A small encoder-decoder audio transcriber, trained from scratch.
Model: log mel input, encoder arch tdnn, encoder depths [14], decoder width 192, decoder layers 6.
Rows from block 3 of the text decoder, named by matrix and row number. Rows with one number belong to one neuron. Each number is 128 + 32 x the weight over its row's rms, rounded and kept within 0 to 255. All counts start at 0. Numbers have three digits each. After the name is the row's rms in percent of the matrix's.
# gate: MLP gate (decoder.blocks.3.mlp.gate.weight, 384x192), inputs 48-95
# fc1: MLP up (decoder.blocks.3.mlp.fc1.weight, 384x192), inputs 48-95
# fc2: MLP down (decoder.blocks.3.mlp.fc2.weight, 192x384, transposed), outputs 48-95
gate.249 100:101095186077192108089147144122129120142125122165134088079083126182152129170135168100167123150116070078116123077150147111175079172119118167123117
fc1.249 094:126137123114148110177126203154200089140145147120140154047135174135171094090138084149167201122080151115121110109099108153117134120088111093093161
fc2.249 117:114054128160179105120149137103095149111053122147155103119140114158164128128122131168115064087152114130148178108147112118156132141099170182165120
gate.250 095:178130159155150176078109063063156104104168112145114118077155123167096138178142151089106183123158147109122173103167146105173139175150157037122132
fc1.250 087:149065084129134121123142102093145099147128102142161153143061158098166137085140095069137164135136129123119056122101066166145059162122116083162109
fc2.250 094:083191134115139092146123117087078135188211102122131115117143131118135111179129150159157142108135086155153149098124169134110153116170104157176178
gate.251 103:149084084128136133108176124116097082145121191130112144081110068124117133145082120106103131151152115136203080111112123082197054136146144089100141
fc1.251 118:118105082152175094114167133060111129110152090106135211132115131102119154164111151114210132106185075130134134140178118142108101120174101087101144
fc2.251 119:104140204130097100152107202085125142061123157083163227095120158137101196081093158154163131106126184102087133136178146177155122155138169088104118
gate.252 080:109104154115091081117125115127168129167118102087159146154085135159100104095067161130118083112164207097097127112091104123165152154097106136139137
fc1.252 078:142130153134128118119119161103218120125119102082148192088086091126122125081088149097063104122197186095143074114078098177132099104116125106093121
fc2.252 070:140162116153141118145162104123118134139172143134088085140149143129083101156090107125184133223079106170228179093117166116108108150132153080132135
gate.253 098:193128197145133198145118189087095165116141114123142104072144082129146145141118149136118107197100153151109201140121072096149109139155106172111110
fc1.253 085:138090171143132134186154108136135148133135115097132122094169172177095101108180121106092132116152165178121106143154157148110143139153062170216192
fc2.253 087:067169090155189134123208137162108105156104192112070121147122149102149113153125098149156111134073118175126116112110134156169157165090141078122128
gate.254 094:077134120075171115117131111105149139153164119172162108152141076117145104135097111167113165148099164119110194114067160069123097115113131169140106
fc1.254 098:100098185094109140104135140145135185126119108087136212175128072194174100170112142120125120162116107108112108161153242120094092143135133159088149
fc2.254 104:134115081144166127132150115159133097105148171153154086087126116107091159071123132195075157155152112119161112205098127132091105144157047151132081
gate.255 103:119113104056141075114143124076145078121171139118117114127121122150098151094127114164097162112091064137109122139057101126149162161142079109146145
fc1.255 099:073074126148142159122144143141197115188153133120131151092122118116132103113149122096135088124129212125138153132131169099105118086174103120196143
fc2.255 100:104151076138149106137124108114113139091073101177173169168099119164139125127140079142072129044115131198105144139088098105107113099117083091159117
gate.256 097:139125115098116107153116145127067068103157121142097165139129128103117113082095109131138099137147133139127125141151183116146156126145169110155140
fc1.256 092:172133096198078171133147172122101077166142127148099134118172092212159091106114154102142166076125118183122155117141182198126146148101147190161117
fc2.256 096:147170188145218102124160146138075185109139154140137096111144101079099121128135113102137152175138143160143155172125097112170147139152085082127091
gate.257 095:148138074181098146154124140091108099167167100152126136151144109160134153160106109122142081169104120068133164155095158196160168100119120105127166
fc1.257 107:091178127146171174155115167100125152086083123192168242187145152110116145118092151149184126144167125121142173138156143128120085133161072147142140
fc2.257 126:169130130154146132122131213126135139139159076188129124122132147111073194146141096029135109080143121183077131136091141155136141199153185167102127
gate.258 096:125164210059166168112111096085102136137095166134123078112180122165179134096121130140148149116168151171095152132101166103164155104096121165182135
fc1.258 109:111072130066161155079135098087131130171170126111127112134156098161174151126189179195114068143102149124124147129115124167095135118087125127189120
fc2.258 107:126107154094117100161072146112062133171104196078093137103138148145112124154139107128139096088192142141173144091118161173096115109140121163144153
gate.259 092:123114128098105130132138115098116045149154114122147188071104157187159157127162113123110142144097087192155144101094159133125121155094179201125140
fc1.259 095:068152181148171112107119179039128122122168104162162157101118081144167126111158167112147116162066142097134123101087113138100135124146146118126085
fc2.259 085:153106102152118112149070144121083135137137163168165132212157119089097088157052065137139161183101092144173156134144088102069098157110159099093182
gate.260 104:133143160064130084093151125138150110162113186163176081138123158109116120145146143183104122185143093163110117172083154105180096166105208139125129
fc1.260 108:089146086116134104032142081060083121103155156186160110130138110146168178145077111131164124150135119177117104102075053115135137149150157173185104
fc2.260 115:137170164118134149095090108168111157127192130143121121154135119072138123176094113129156189112144087123162220051139142157111137084113101185122108
gate.261 093:117095152103102098170145093085103050154106092179174066157106068143154152190079120112123126176137105143072166132141124116170146093198128130173123
fc1.261 094:142134096182093127076108145137166117153134140108102123135093143073120105127119158091138153086111093165125125099135181206084109130106087141095101
fc2.261 088:119112137128146133122137114129163087093118109105174165084113128168180162128178100077109080139167106138126115133123095086100115076094142165108116
gate.262 111:140168151142124099192124124124110145154127130105132139087129107109079102129152118115064170100096089068164138137105155092188159124146067111093152
fc1.262 102:115071053137194147122130124092147117056093184094126170133141114137166182101103122094158125167152155131088105160098104136081102122147183116100068
fc2.262 102:094113144091052134127166119129101080109129101095182147091105131137130123135145157163097120132146152167081169138120139127095090134159126133184119
gate.263 096:129107168105141164135151113069131150135142067150164168084152109156105137131159171149131128093152140070129123117072122171157107132098145132136129
fc1.263 096:143195165134077204109163114119078150141136104141156156074110144198105105164117139156042124100114107131141115112144204143130118108078153152119116
fc2.263 099:055126107059076074132080154140115103153114175182160084124137098103088174154134150128163115107137179143109148127098145144156084155135130138148125
gate.264 094:107125138108094122149159083116144051066123103148116110168111136144108104176099078208056121202111166099123085157178184130148163130088210101114153
fc1.264 093:119189140191082073197055125087054114089135162140135229135160145038091139146142118140111184140085118161098118117148105099129147128135163114111125
fc2.264 096:134157116167124071118114151102115113180111134103124115132160164155112143127136099124175203154130108113185115135082132137070089148103074195127107
gate.265 104:137116119077071087094158056089124140205102131124114102084158133104168093099160076133158114141128152191197095151108151126098110164094148176132101
fc1.265 115:099184101145149098084091103074083150102135107156148132126148133080074133121082108068130074151160140141146109129122132170123116122132155113094125
fc2.265 106:156132202135118149129119152200134091179159178139055123167060090141119137103116102096098086096146125114074147179120166067152142104055202126104124
gate.266 097:154133089141070097120084123079146142112119150129173089136198135162150223161157149117173121180132116090124121091159087080100110178169144099114161
fc1.266 095:175079149133122114071159111128163159133112150092105071120158101131119097123136146117077159084169071145139143168124116152106133071125167150147125
fc2.266 101:103143150147135109189124127111081130131145088123111113142109181133212217158083141168107128095135063138155137124174132096187108090105143115158130
gate.267 094:124099178067171152149082125153151103140093137149167140144108109158124099115148085114138166142128162169089138121101113120126145106155145188137114
fc1.267 096:109138165114110090071116073173078186169117124173157084065144086135103116127139142098109115107147145135142105078102111067144161144088081188201104
fc2.267 092:201058121105165104117059119153110162155158202085152145110153125164126112075148109182098151133096171164141150101124152148122064126147130100055194
gate.268 104:112138154121123172130112125099123140097169111124103101126201132116164119137121123164120117249089110122095121124105115098185157165148146112041145
fc1.268 102:190158189129129120147089136101131087175172062159155117098157160080097152122102160109160168098118122102117062074118125169074185138161114081146116
fc2.268 095:116114106161128119145141159157112164117045176127150141127168118107062129143068125104085117094087094071156151107182160038109131112166113081118118
gate.269 090:184167116151148155164056154147126166161146107162106094117127138127083154122106118126126101181062139121119088049148121127099203093068144077186086
fc1.269 083:157124127176195185112156143152147204146086112161106157181162160143143167108147151110150125109069092132130133128134142118133090134086133135156081
fc2.269 087:125163120082088140077092183143122143126152141120126163104045138078117109116144146199105100087116195178136092131146110126128116119089073128099147
gate.270 086:135127108138126127151135119121132151151082112143163101141207176124111139141133116127115158117085139100112212138155121138133201117071187138138118
fc1.270 089:133141106146072115189070107181154122156138113106122128101110131114162124136101173103087105137144163208183082139169119145125130109177102095182082
fc2.270 091:143111119015147182091153173148158154171139074108086083138147154097179144069181047128099114152091196144095131129071105112153136141097115134074133
gate.271 105:136143060133154094120074125155143119133171137131080106082120163123140087132112100133132099107126096141138140123154104125109110106092149163208164
fc1.271 100:111119149140135114194128163153106110159131116147115185198094099138143165101128148146168108116149168075128138129170131130168106139141122113096154
fc2.271 111:078051106165131090073117157128129077119148092165043206131145125101094111144132080127118097116108119124153103152055079155095105077197134180183088
gate.272 104:155152080147168126136137047193035132113109138143134144118104131145194119069151116114111077160101132164189105177136175150113083136122148165169134
fc1.272 102:105175095153063147098115122203111155136145126112074151126179152109137198114136133168200087104131147109107151127195095116136128142105079125192129
fc2.272 111:115127161136112155124145080107138114163132127111156070074126147194182129125085073150191073085124151151116157112089040071124118127166129135141145
gate.273 099:163134090127126094101164097198157155186156076128130124144111194131161167142156133172178140133106133105139152172170111123111129125093133118120204
fc1.273 096:110174174094158150174183148111084106139121148142182083135130075089135094131144179124160210119122187161096164080096171167167123126171142151109125
fc2.273 089:138164144086150153152148035150061094138172052126118172156094131042118169075156129134135161171124175153098141196135108175201125130136117096153136
gate.274 088:092134132147113180045132115156124127117106113141133153128210126145079122122103134071117103127169108148175149098104159129132091110138197095136104
fc1.274 078:147133163107187103107147114163096138109121169173104133188112179159229089153182145102155131081110117104140087107088127117193091164081131152141148
fc2.274 080:088112142148163114134171126114093118127172112163130198065153140148111146078142185121059175113172119138110160131181135149164133097148134174137111
gate.275 108:142132126158191129115148124149121144129104143155155101104089114132117115138093042082137087175162131147169156127082150099145123195080215136131138
fc1.275 107:101109170117132119137047114136108117058134142127075081109144136104127056057162071112081131136122131148118084128171155128159187116142109095163126
fc2.275 099:139140095177070134101138112128106098153166123149166070124122150081110134156152161153109109168202107195151170151098146102148146086130116140116147
gate.276 109:149158100166171093152128119121100143138149150088091157077106124218148128125166118156103168075121140125169064149152186121181161132048112170046182
fc1.276 110:120086126101135146129133128111135095099090094057150158140137133142189127114121107148080136094086122166075068140160172156111114098151069185100134
fc2.276 121:174109121064119139150152165114136169210122149084173095156145115097132140182134108166111055102213143149131045104184128135120097104135150094103147
gate.277 102:100156089122008151139123061175097158150137148180109142094153159124110075111199120156144067117102168107182112170165113144138067142121137104108132
fc1.277 097:085137122136100177125112091212113157171106107122167100060130174100074175093181139100045096109111169082123188148122085183156111091106079089140123
fc2.277 102:164063081112164098112116169146136109122094062140154119141164102182138130131099192091144210188149126110138143133157185101116095112102132122147156
gate.278 099:186127086138151164088168117083150160154148104080077160127150168100112117167116121168144081145117125071112150137137155115087144093132125097109146
fc1.278 106:153213118079089133121156161127117109096098146131091096080100085139161022099110069112127157134134161111128075161104141074145130126107143140104121
fc2.278 101:103180120158152127125130163166116123094135131162125095173147039084128114120065167120131161144088127114137060159146104093106115103131150125129097
gate.279 103:183096130075149136106076093157126123094098148126156139127189168193119153147110079158144195128167102123107126111123133105211127186087139189120176
fc1.279 105:155082099171141147085137132106140114069184152104104130129130151056190113086121152147155140104141144143158134128115124131145029146201175119170143
fc2.279 115:122097133080104107124104083083094165094094118158091113106114130173058151072162124042102127190125094121138138171117149120173172108127111102132100
gate.280 108:174093104060141127147134104137102080085144168140135128140119107203166104120108055147090170169127129105159157134098134134139073183135154143078131
fc1.280 143:124042119215110120090175095196164155139137161092078142146097112158153090132136141135051170065107119169176083174108194133131089127102130162156116
fc2.280 116:133158118111122106114166148140173141036110116157130161188137214210134147150132101132107113133140077136117106193172121104113123074184132101132182
gate.281 088:141099151134113216160201154149096158104159093117149159125132104158153131100138174114111126145088157158111087164102143132139100139079124061201188
fc1.281 083:074126115123102111129120125142108112141123113171116135179055163105124122128114109115083121121089126090137149127217120106134167100153125142091088
fc2.281 080:066124194117129130146130137126157173097070068051140158087137151148159128106144168102132114057110146150067146149107084096122174114090157151130097
gate.282 087:126076136111102158100140117142094139138164182120126110087129081156169160122104150115086115164047128179142168123107109078092108092172142168187132
fc1.282 093:120175113159135100168161087147080122139113045127103109174136172158121180140138098157121147115163134063133091144159167154130147130132146110076160
fc2.282 078:079135171118154125097091127089092163149101127047146128107127119119194156145173150061077151157145195111063107135099133146076100084144168113150094
gate.283 106:152106199126139113155160175113122071145160108136106163127120096141161100130123093118089062218114122134116096101087215149147151108116099123089156
fc1.283 099:086154088178141156139106097159141183103109137151137138117106191117144078123152176108128170049137177149135181160189102161106164142115089085143078
fc2.283 106:149202141158121072147114110115162095164120083094163129120109144163182120067183234066117134118112056108124173140131134124116096135086117213131139
gate.284 106:148129069121131121101167131092093100139107098156166180125174150191164155164127117203105156136192039124162132091156176141113104151062151148084157
fc1.284 098:080122094152148128127105189099139115114103165159110131113083092155116061113076126028123069208113195141133138115045128158153095117112121105150137
fc2.284 118:130148124098126112162085131176107137093144145133150080099127242176182175114169120090128119084144132135111165121157156162101131100147124171156112
gate.285 099:062125089153139135101136141092188169151147164142119096080109106168105136120161125089161162109122149133114130183115128123122115145118149151179157
fc1.285 095:170095148159145087087173135100086126160078132115074155153065130140157152133126121111104124138184141122155152119158082131138133132246087053015096
fc2.285 104:135174166037144163158127117188153167094112103131182114152151147121111145106117124127085130113091051121164152118100127135126129135085094127176107
gate.286 105:118072175129136126128137102106150095148162139148117093144118083143157147140160196180115131104135174103082095113081211122116092134097147204103152
fc1.286 104:151090159181137147132171101167152185129161129159073181078113049135157134128171151026122119067176160177149114140093154116140093115121115114111131
fc2.286 111:044082131123147117123148120083190122130152127113131183105106134193085132115123133244135181113159151120080139134075144073169111110041109106156111
gate.287 094:118097085131092145072084083103142156135156150141160117156146152166151210157153132150171120177111108102128079169107161073153098173113218111098138
fc1.287 091:101107085135158167177125146108149071124080128127120055139094103140096131141160079086093151179047091092180151108086146160173167172205128107097123
fc2.287 090:118147148130128105158126125092147112131097076113121132046149096121163144096131134242179125098142155111131125239174111160113153126112121161155093
gate.288 105:124092191083110102128104112124090144129086137132156095096150169169090112121129129123076166137133127116152134086119162142201064103175163148154168
fc1.288 098:161093069148131102149076120177113085136128112113121086144152121178177131124156125137118175104103128119079089084093139091124155118115158098117179
fc2.288 113:096133177137125129149156092112141054143144130173149076150171165124144092112107162156161116135101171124149094081099139120157199141169110179104157
gate.289 097:171093163130122137155112119131122134142100150118137154141109087177126056150094084134129097180166125132121146102078087063160119157153109145156133
fc1.289 127:160156111179177133102136200138119218050118098111162144164115077113084074153108172082116100202094168074121166142126104145123136130168173099094084
fc2.289 103:110154143138119087168051094105140092139113137118152098116125091100134187083124115227120133128092162118090103172126154143079157144086121129111137
gate.290 101:157086104098077190099147125148161122108112199131144108156116130121104115095126097149091141123122127141171106115145096173133160181129119088092155
fc1.290 102:147133094131241114116129110136153136094107092098090145172086175161100129117175132135177126128115147172163148128158051176142099130133112147183204
fc2.290 099:169126178136089152145111166144110103139129110129181141069095070110098122186084186164131141100133120120138107074146118112070147119102163151207113
gate.291 100:155163137116113124151149115137096093110122154147098126098116050136137090137116099144116185167143128150155043183138162114172179134115117122127113
fc1.291 121:103114141164076069156127135098160126134170113142183172129167138176092155127175149144135043127136112161112116065113092163117148156114091130149147
fc2.291 109:165131111102115101207057150102152151123115078158108117123131111131144071162121145110074159180070191118138158094147120114126149184181132152096155
gate.292 106:179132140124105089142074104111128139166161158099155148118094137150130190151089135142138167109080066131137156173144126118139105175148155200112130
fc1.292 115:216124144115114139137109128129102121186108145112115120119128195086150142142121113096153127105106052205136148141163075144155164178128114121130066
fc2.292 109:110088112046125178125167162163123074183045146096125108152127137153121120071122078110171120159133106106085052083117189122147155103062110106128117
gate.293 110:111142145081123168112117150121109116090091162102066085134129136126123121121118087047096157159064129103141135179055226117126080131157156102089150
fc1.293 115:126174207113124154121135105164147103107107047123146088125128107142131177115150212110109168062164163149120103145151103139099112115091115155199139
fc2.293 119:093109133103102129122171097169161106113188125098131166067043117146141143094164152103164143089174168127108059139106081127136169097148092167127058
gate.294 100:174183159050157129132149067078155107137102104126160127120112126127150161129193114168133143204123090145121145167115167181168122155076094125161112
fc1.294 103:142186104156168109141148138097142114181114123167142195126097174120140160113176170059144139148105072165098096119081162175070112112144118109167049
fc2.294 107:105128078151164149152090134184120134140145155131158166111121164163147128139150186101102150139135145033121196144153131099184134129175079100107134
gate.295 103:154113164124073136099091160097110113107108121125064104095132066115096151183034132175070128111119079126163129161123128135144159137158152099150143
fc1.295 099:142114073148132106117074125131163088119170129174155045086101131150115144118092129139109116128152166145116072093100120080098126078111148076177134
fc2.295 112:076163157142126109108122174101113190095124150125120115149168093138138101101093090176116110122149173091151107137141174150205095176162127137129125
gate.296 105:099120154089125111152167132139067097112160129199091129083140099126132146118157132174147121207086085067093116146095155149155090141125168102131152
fc1.296 111:090126139101170073192036154095101068151150130100162119098170138112090139086168134106148082133063112134122133107113141117113130132161176127090139
fc2.296 107:187201154104088104064124056117132108075152112045132153082146179144134053107082061080135085088138144165125172136109128129115083157107138170191108
gate.297 110:087120136142147154101180151164085136080111154193117128141122098143134157187171120156114164190141073168147156121141146156143050113134068108103139
fc1.297 103:097117069174121137136212102131118168100100108146162156143118086160098192111128198157076190111115126092123135190142166170173126138118101102166088
fc2.297 110:104120101155121228180137163100123078116149099143112091165155141137138115086164113106045148168152155097127131116124167118124149156139142146111084
gate.298 104:196091117126139080129078183111113101182179122156147217119156100133120138134083120138122145161127056119134134144175122098124135131133119157136113
fc1.298 096:153078158135105126144113199121110139085138199169088148117197103090116137180092132180119172167100087124140130133069165147145156143124124122146134
fc2.298 094:118137137098173153077220130143146129142099082107098113151153121101149158090132041127160076120168105130111101138138139093165088118151130102132100
gate.299 097:077122135103175117149108133128170180143136152071191172090115193145112127100149135114094080160114123097175109148128154164147115147107139114126116
fc1.299 093:107143072105137120107135106050154127116129114145167160154089166114134128120176157142209188154175086161122075130143135170159097146180211125075098
fc2.299 097:158145160126083113135156119143102125100151171105169125150127197048126132126190104145107139113167163152138119136175047172103163145064102166085083
gate.300 103:165109146125170121177139119154151082115142150176124114133115097149126059158160065145075070160057117123109112135073186077145146158124119084125143
fc1.300 113:120089047124132157100138125173123163136151116100147193144116128153156153113134158120139171154143151148138139180060106154154054089084148158136189
fc2.300 109:066080149134155114166147078141066030151151125112066096144088157091115102084139139089115115161171108156119166121121179113122145161121186091196163
gate.301 104:187089076154143149153072129086098134173162136129091192152047092178116137188147099136116122121131054163134133119169193066093115112142120143085148
fc1.301 116:166159147125165131209080153109107104161132113152076195164100114111083078112191087175102157133140121118111090147172180140097185111135093127136120
fc2.301 098:127161169129127072134146146157133123114094150141172095175116160141138159133110131069165185136147097107099130113096151160133160165071103140161124
gate.302 104:142108136125161142099082107146116145133174150131136118155180142120159100152140091096172145104174150112144140139132130101173074214083138185161129
fc1.302 096:124116149088103117178124138144161079142143156081153100074105092157137074137128146177119214135029111173124097162111153132122119101197139097152122
fc2.302 087:176112124135147133120191106183141156116149063120123127153093127090155114110140159139082180130122172127109183103173072250133179090081131163139135
gate.303 091:074152143155126119166107112088068165110053147165130122187153156110110177085096171111134139136134097113098120142155159115158154118181117107126084
fc1.303 085:071170153197160137137094137144128159097067165117081123137132144122082104140108137114086178090127158076148169111163210127157133138180083114117112
fc2.303 072:163089143134130126128145127179144114142123138096075134150116156130083133115117170142208120205050143176207111117119125153027142193146129097152152
gate.304 089:146164188097162086201114137137123123059096146123156146075166118061067104095182080118109133161150131183107100143083128125083118130156087078134115
fc1.304 088:077131080101092167153095148128163117083083116112106112152108131143120108124075174106165093131098132096160161143089121184129136156080180181119122
fc2.304 074:125134141140117121119125104115103137098127111089115103099122120057164136142186104114146165140156190143066136122141138094107095069147142101088114
gate.305 105:114086098133109130108103138131154133130144130161115110102148106129140193206136147132155061175087118114162121159127070066134111145110136108094097
fc1.305 099:140118133110153158135101131152103063050088178113137116184090138082136081132133101089086134198197123163176213130089139121159113178146104134115094
fc2.305 104:128134149173144095099189101168175085119136165062126171113110083177157146179121111079087132139147177169114150124150171107142118099090089114105064
gate.306 092:189120151115181074129165161089134063108130102100115159117138167126159166150136096157155133094165113158149116161136125129094071156131126141006159
fc1.306 084:099126202170131139116116123145147121137167125141099148125075068142145151133224134181168093089129107112150092122111081125116110100152125143150115
fc2.306 084:147133111137097128142110124095079134146103139172165112154143189149072069160083133158140144090100131159124149125077183117137172148199086082166129
gate.307 100:101172147124116086146127127144112164155134140169149109169082122133090159136086162139153103122148109108118093109085146157168149061128142132146124
fc1.307 089:143187131119126143096197051147105140114080128154160191216118125106133103115138105075138109171087143174111096095112126150098044100135133122068135
fc2.307 093:146133121186136172191138094173136134097144129102158111097098142095120135116157140148146189134125116158123163107075178139167123150144178085205127
gate.308 102:183148127161168134151138124137158138167153140142145072138139125140157091114156133122138123179122086098102166074085129052114097122100165133112102
fc1.308 097:127120134137146116151143151089128089111098169140108144101092161135076075118146118103097136139093141088098136090140134121158161109171095115090123
fc2.308 100:094189168130166098139076160117165120101153093092147148175103128164089006027165116156081147131152122097113118152088144146154141146094165183182129
gate.309 090:172109123141221072123142152085130092170208098090079097091143133121129143097151084204127120163116112157088136148158119101130112127120131077138152
fc1.309 086:137095153169027114154177157191147156119107139117117180153091134160144123171157150086156151072096138134193085118167190109155110160146119188119150
fc2.309 071:129092117127119162095131134074175113145122081112102100126115157043180151066209122124139175111193168151065106135109069105092141126128119091109116
gate.310 101:138133102159144150107111064154161127184153097109119141165118127178154155143201086128157152099100158144130168110107096132084127119070089179135178
fc1.310 096:173107065126125194116159080177098150070117093064093173169141126134183142110155112120148125167184145135154129082165096155125044114121118111131144
fc2.310 105:097196105148142105177146144166225079123103163144171096115138146195092170112087110097135087118119095151161145167165107082142113128103139079161079
gate.357 101:122159084086116149140155180129071156206127122143159112163071129104090124118166117110193113158098098137121113150116220130139160159150168168119145
fc1.357 100:138141117134136146115117154151123138160120151156171163162129134076113165152165138125175086135089130123073169102113186090131126117111122072185157
fc2.357 106:098136172170145075119061116117124159147149146132116134135172116147105069088155141159112100096151171095188154155087165193148151126115107133102171
gate.358 111:158087195089042074136154092112138112215170115123162114144126106172095151178120115162062092163132105135135146105092118116119155130160179115153110
fc1.358 120:152146130072116176130134109111124154155122118151132128170153113147132155183158183133165116107147084103131208081142113117162135141148106131112112
fc2.358 099:164122163152163148132126126092167191195145183119143106147130115179145151121113127112098162203116034110118102127059133183137140116134167138158102
gate.359 090:169100148132150095084144079117134131087149130109143093095094115102091120124132166113142166081130163122085100156118118162159110134091168086122143
fc1.359 085:134155228181099110167159142174156110107160096156113134150105091136155122169145107112228059167103148173120138106142074132163159108157139165096088
fc2.359 101:103089159196107116123174125103097155140161156161118112142152166125161101092168105056111143109173092102113154117156115109103072150194148140112100
gate.360 093:106123121134166080168045137107156056145149156101157138113150078163091163079092119159152154144053135137076126086057083166132155132189186156197204
fc1.360 089:114140255110108134082086137132164179042121113111109075072110106107128105155084083079060095158116146066124131130100099131136108121139138044147089
fc2.360 081:140145104127107168167134145132068118129113169177166136165122123089093143148107099146134095125135067125187097126179140080067126149114097153132159
gate.361 101:140122108126090066131210112121136124116108137091098082071114131109156088142160125127112143106134138193104085125117142133120142167037113153128069
fc1.361 103:113169063135117111067165124135089125072108167135104139079122159111104084145109134172107061094124106127171090110169119103129129110061167115176130
fc2.361 095:098107127135132092100168094166129130070094138080093080155148125161141100133187183094222168142091123131126085105083110175103097127090126140103160
gate.362 101:083143163129126144118087133146138103099119109111139105150106099189151129148154165128156110145149125150109153156140114115117175160156164132156156
fc1.362 099:147113136132194106116140095097095115110104109135150136132145131108144141107124139174175171100172133077144145088159069153133108140116117112140135
fc2.362 105:164116106123148127160041125133114133128113129172120175092144150184093100133180097148161167189084090167124170096179147074152175065092128094159066
gate.363 099:113148159058068123142089145151123102127129186137128134142120114119094071148152121159085193110078151131078129118112111133109128160126151118151154
fc1.363 103:067142121079162119162072145133076106091099187121155122116163115117122151113085092111159128163149079199121155156114080164081095159172189109141114
fc2.363 102:157129127153103114112142177129106151173133155137171176129164111125131075109106131137134098170048093070187119128141106122105152178096098124133107
gate.364 105:119143177155113108136157075116117103214198102130156089147132087087109120126130061178099176132055075138096061156129168092141160139056142104109138
fc1.364 099:133191145106103166084144178167074132103131115172115121148093196120077148131110136075132118081148110144114081149128177188112143145144143140228121
fc2.364 103:127073132120106130100065098129183125137133066116155172076077174121113068106184107219094124177137086120068099144129115095070108109111111150154096
gate.365 109:130062119161144113145145152157149148088179154094076141108104183154164103128114069101134124144101115107182156142088095124121036097106140128150164
fc1.365 100:159088156105100123150140097142096149121094096100133022109144183199167090135150135142138110124167128138100184120133094100148149098063094156151103
fc2.365 108:122101126116139114122130215151126076091125152095116087093188172148128146112096118085146080127163156123089058122096201158150110057177128183139117
gate.366 102:177135104110039124090133140179119169068105132160106155096179150156131100148078138129097112119144119158182123139137093109139109116138092147208117
fc1.366 095:047069177116194152189112080179139099158147115076106091123087112129087146172113129126132126141195154136138117190113112098152128136152123146119130
fc2.366 102:129153179125133094081089106125104148091133124142171198133064188111079101139142238107083111112088164119116092162181072175131095166143108132157189
gate.367 092:129182063162093090133147147188083115135100188109032152101172126122196134103191102137171151117169135125166095197162113084135177148071118135108157
fc1.367 091:178117061141176109152096074129088080088109147113103122194141167153138052138161089076162134156133116188186110159142129116081144124150109129122137
fc2.367 104:107104187133134112137092083155117116157110102082112126144145116067132103122067142171083136121170068131144086115184098161186150146107145149141118
gate.368 096:145168096089138180134159078093120149070167117141119125141138138158138120196157132141125097165132141082095107102164193162150090135106147168151060
fc1.368 084:149105185158126100158169151146103118070106122130155128107092182190119131136192074161032118083171119150161153105172138140139108138064116180124096
fc2.368 083:129108133096149134145110171143110107204072083133106138071161140095112129147106179076181100155105148178132131134189116105144134152111151073197118
gate.369 100:148156092116128117153118195117022154150150106127155105091168115095105144157137136168109114180130123144090187083116159133174142148155066132152149
fc1.369 097:116141116167121191126188105152153209040084136149124155131158091157163136124108125061098124134146123111139174145139088146138111143120116156133150
fc2.369 091:091061159129109088123075150142147180084194069138155107118112161061141170129164073107136143094190149144000078099121144127117107120166106143134151
gate.370 100:105082152127086110126099119141140121172156159119131057133083124140117164121130118185123126136146118165103123126116071093162160127126131054199134
fc1.370 102:121105104085113149155098149146152148101133074145167091156154114121071205144136212150107143073139068113113105166108144163118160103063097091114088
fc2.370 098:151146108121153107139177109105091189175142158162115175091171098123119043155072108118165158128170100082098170122154145104105095127166102126111102
gate.371 081:140164106127140133146150119130147148180138131077127086130170129093120137137185162152147115158091113094111139108158121117074111122107072071127099
fc1.371 073:132145143121134141107130086132106160184091093135149133203188173089150197136167117158136100139112135118095156056144118137082118114055137098131114
fc2.371 069:164141094094133110109126106112070137112142138156064147090126117189107048146071119099154159184078087107171109122149175152133140172134115146135109
gate.372 085:141076098184209117146110181110195106167149101186188096137089104105111128124113118099155112133080120102106174137150120120105175124133123141129110
fc1.372 085:118082149157115117126093145078229098141175119152137116125093114113137138137084139103130117144152165128096071180069139165102177121080124091152103
fc2.372 071:135153059100167136136176139150101159159140130113156132093125138176101102148108129168173142191084104149200122157122125130127150172138141077116118
gate.373 090:104116098172096091129137092076160085138098144081146119108093149174078128147169094112164095088108124125106127143186193140126130141057136183146110
fc1.373 085:038157113195092138154113119115177183096112109097089112130106081083113090157114184089190136104090054078096140156175115178134076176140170108111155
fc2.373 074:139146148130100147120108136149080141102103171217092076171143116135110104132122114150131114155116075150130164160061127122086114135107143107132190
gate.374 106:139138116090121170140113086166165154133183190143140175115121111183118167109192160085120144150152174091137130169035107146150091164103066086160135
fc1.374 094:125126125194176086112021173144108116115173161107092153082112105122110155158133148139154116140081118143146049171126109139159162136155078126124157
fc2.374 105:154151120150127127109145162137094150114074164171115053140191158203133115116108108091132039153096089136106091107176119130165082081209143132073146
gate.375 098:128152160112142078188058171150145106189109161177164096112139169117129163116146112162164169125115021190078162151167129141096135160159086134168129
fc1.375 089:092118022185177166151123106142120192070061105129082146179146051104111115129133137056127189142175128204159138135177144117139136152128126131103115
fc2.375 086:174090086154116125143145108158138168164169137096131167210164114090142209151171107163121150109112131152131053160109135101095123197098105093058125
gate.376 098:132136159073136165151100123118034149173161132170141119132157134118107116174151138145130192148137140182118213118213119050141179153163131127128141
fc1.376 089:094182160102112095119083080111120159141054089162127163128091151064142140144133108159151138126176102148137101079120207155105142127086141170146104
fc2.376 090:187119080091043183145119212095191118135096092118144118052139145151183158140170188068109145141182130126152132107160101128113080111162109167121125
gate.377 104:185079100120132216052134101060139114091160131119088207107122045118140142158168177135136141138084095096189191138135153104126106131143148120141123
fc1.377 101:083201171124117104177134175108102120135170085107107144082126130163112145129188157137090080138046134086111108159136173155114188062087073156176120
fc2.377 111:097147128152149140124178164163129127090138149170110106105127178122192129095195135145088082132122140143102151152118135073133098122135164194066080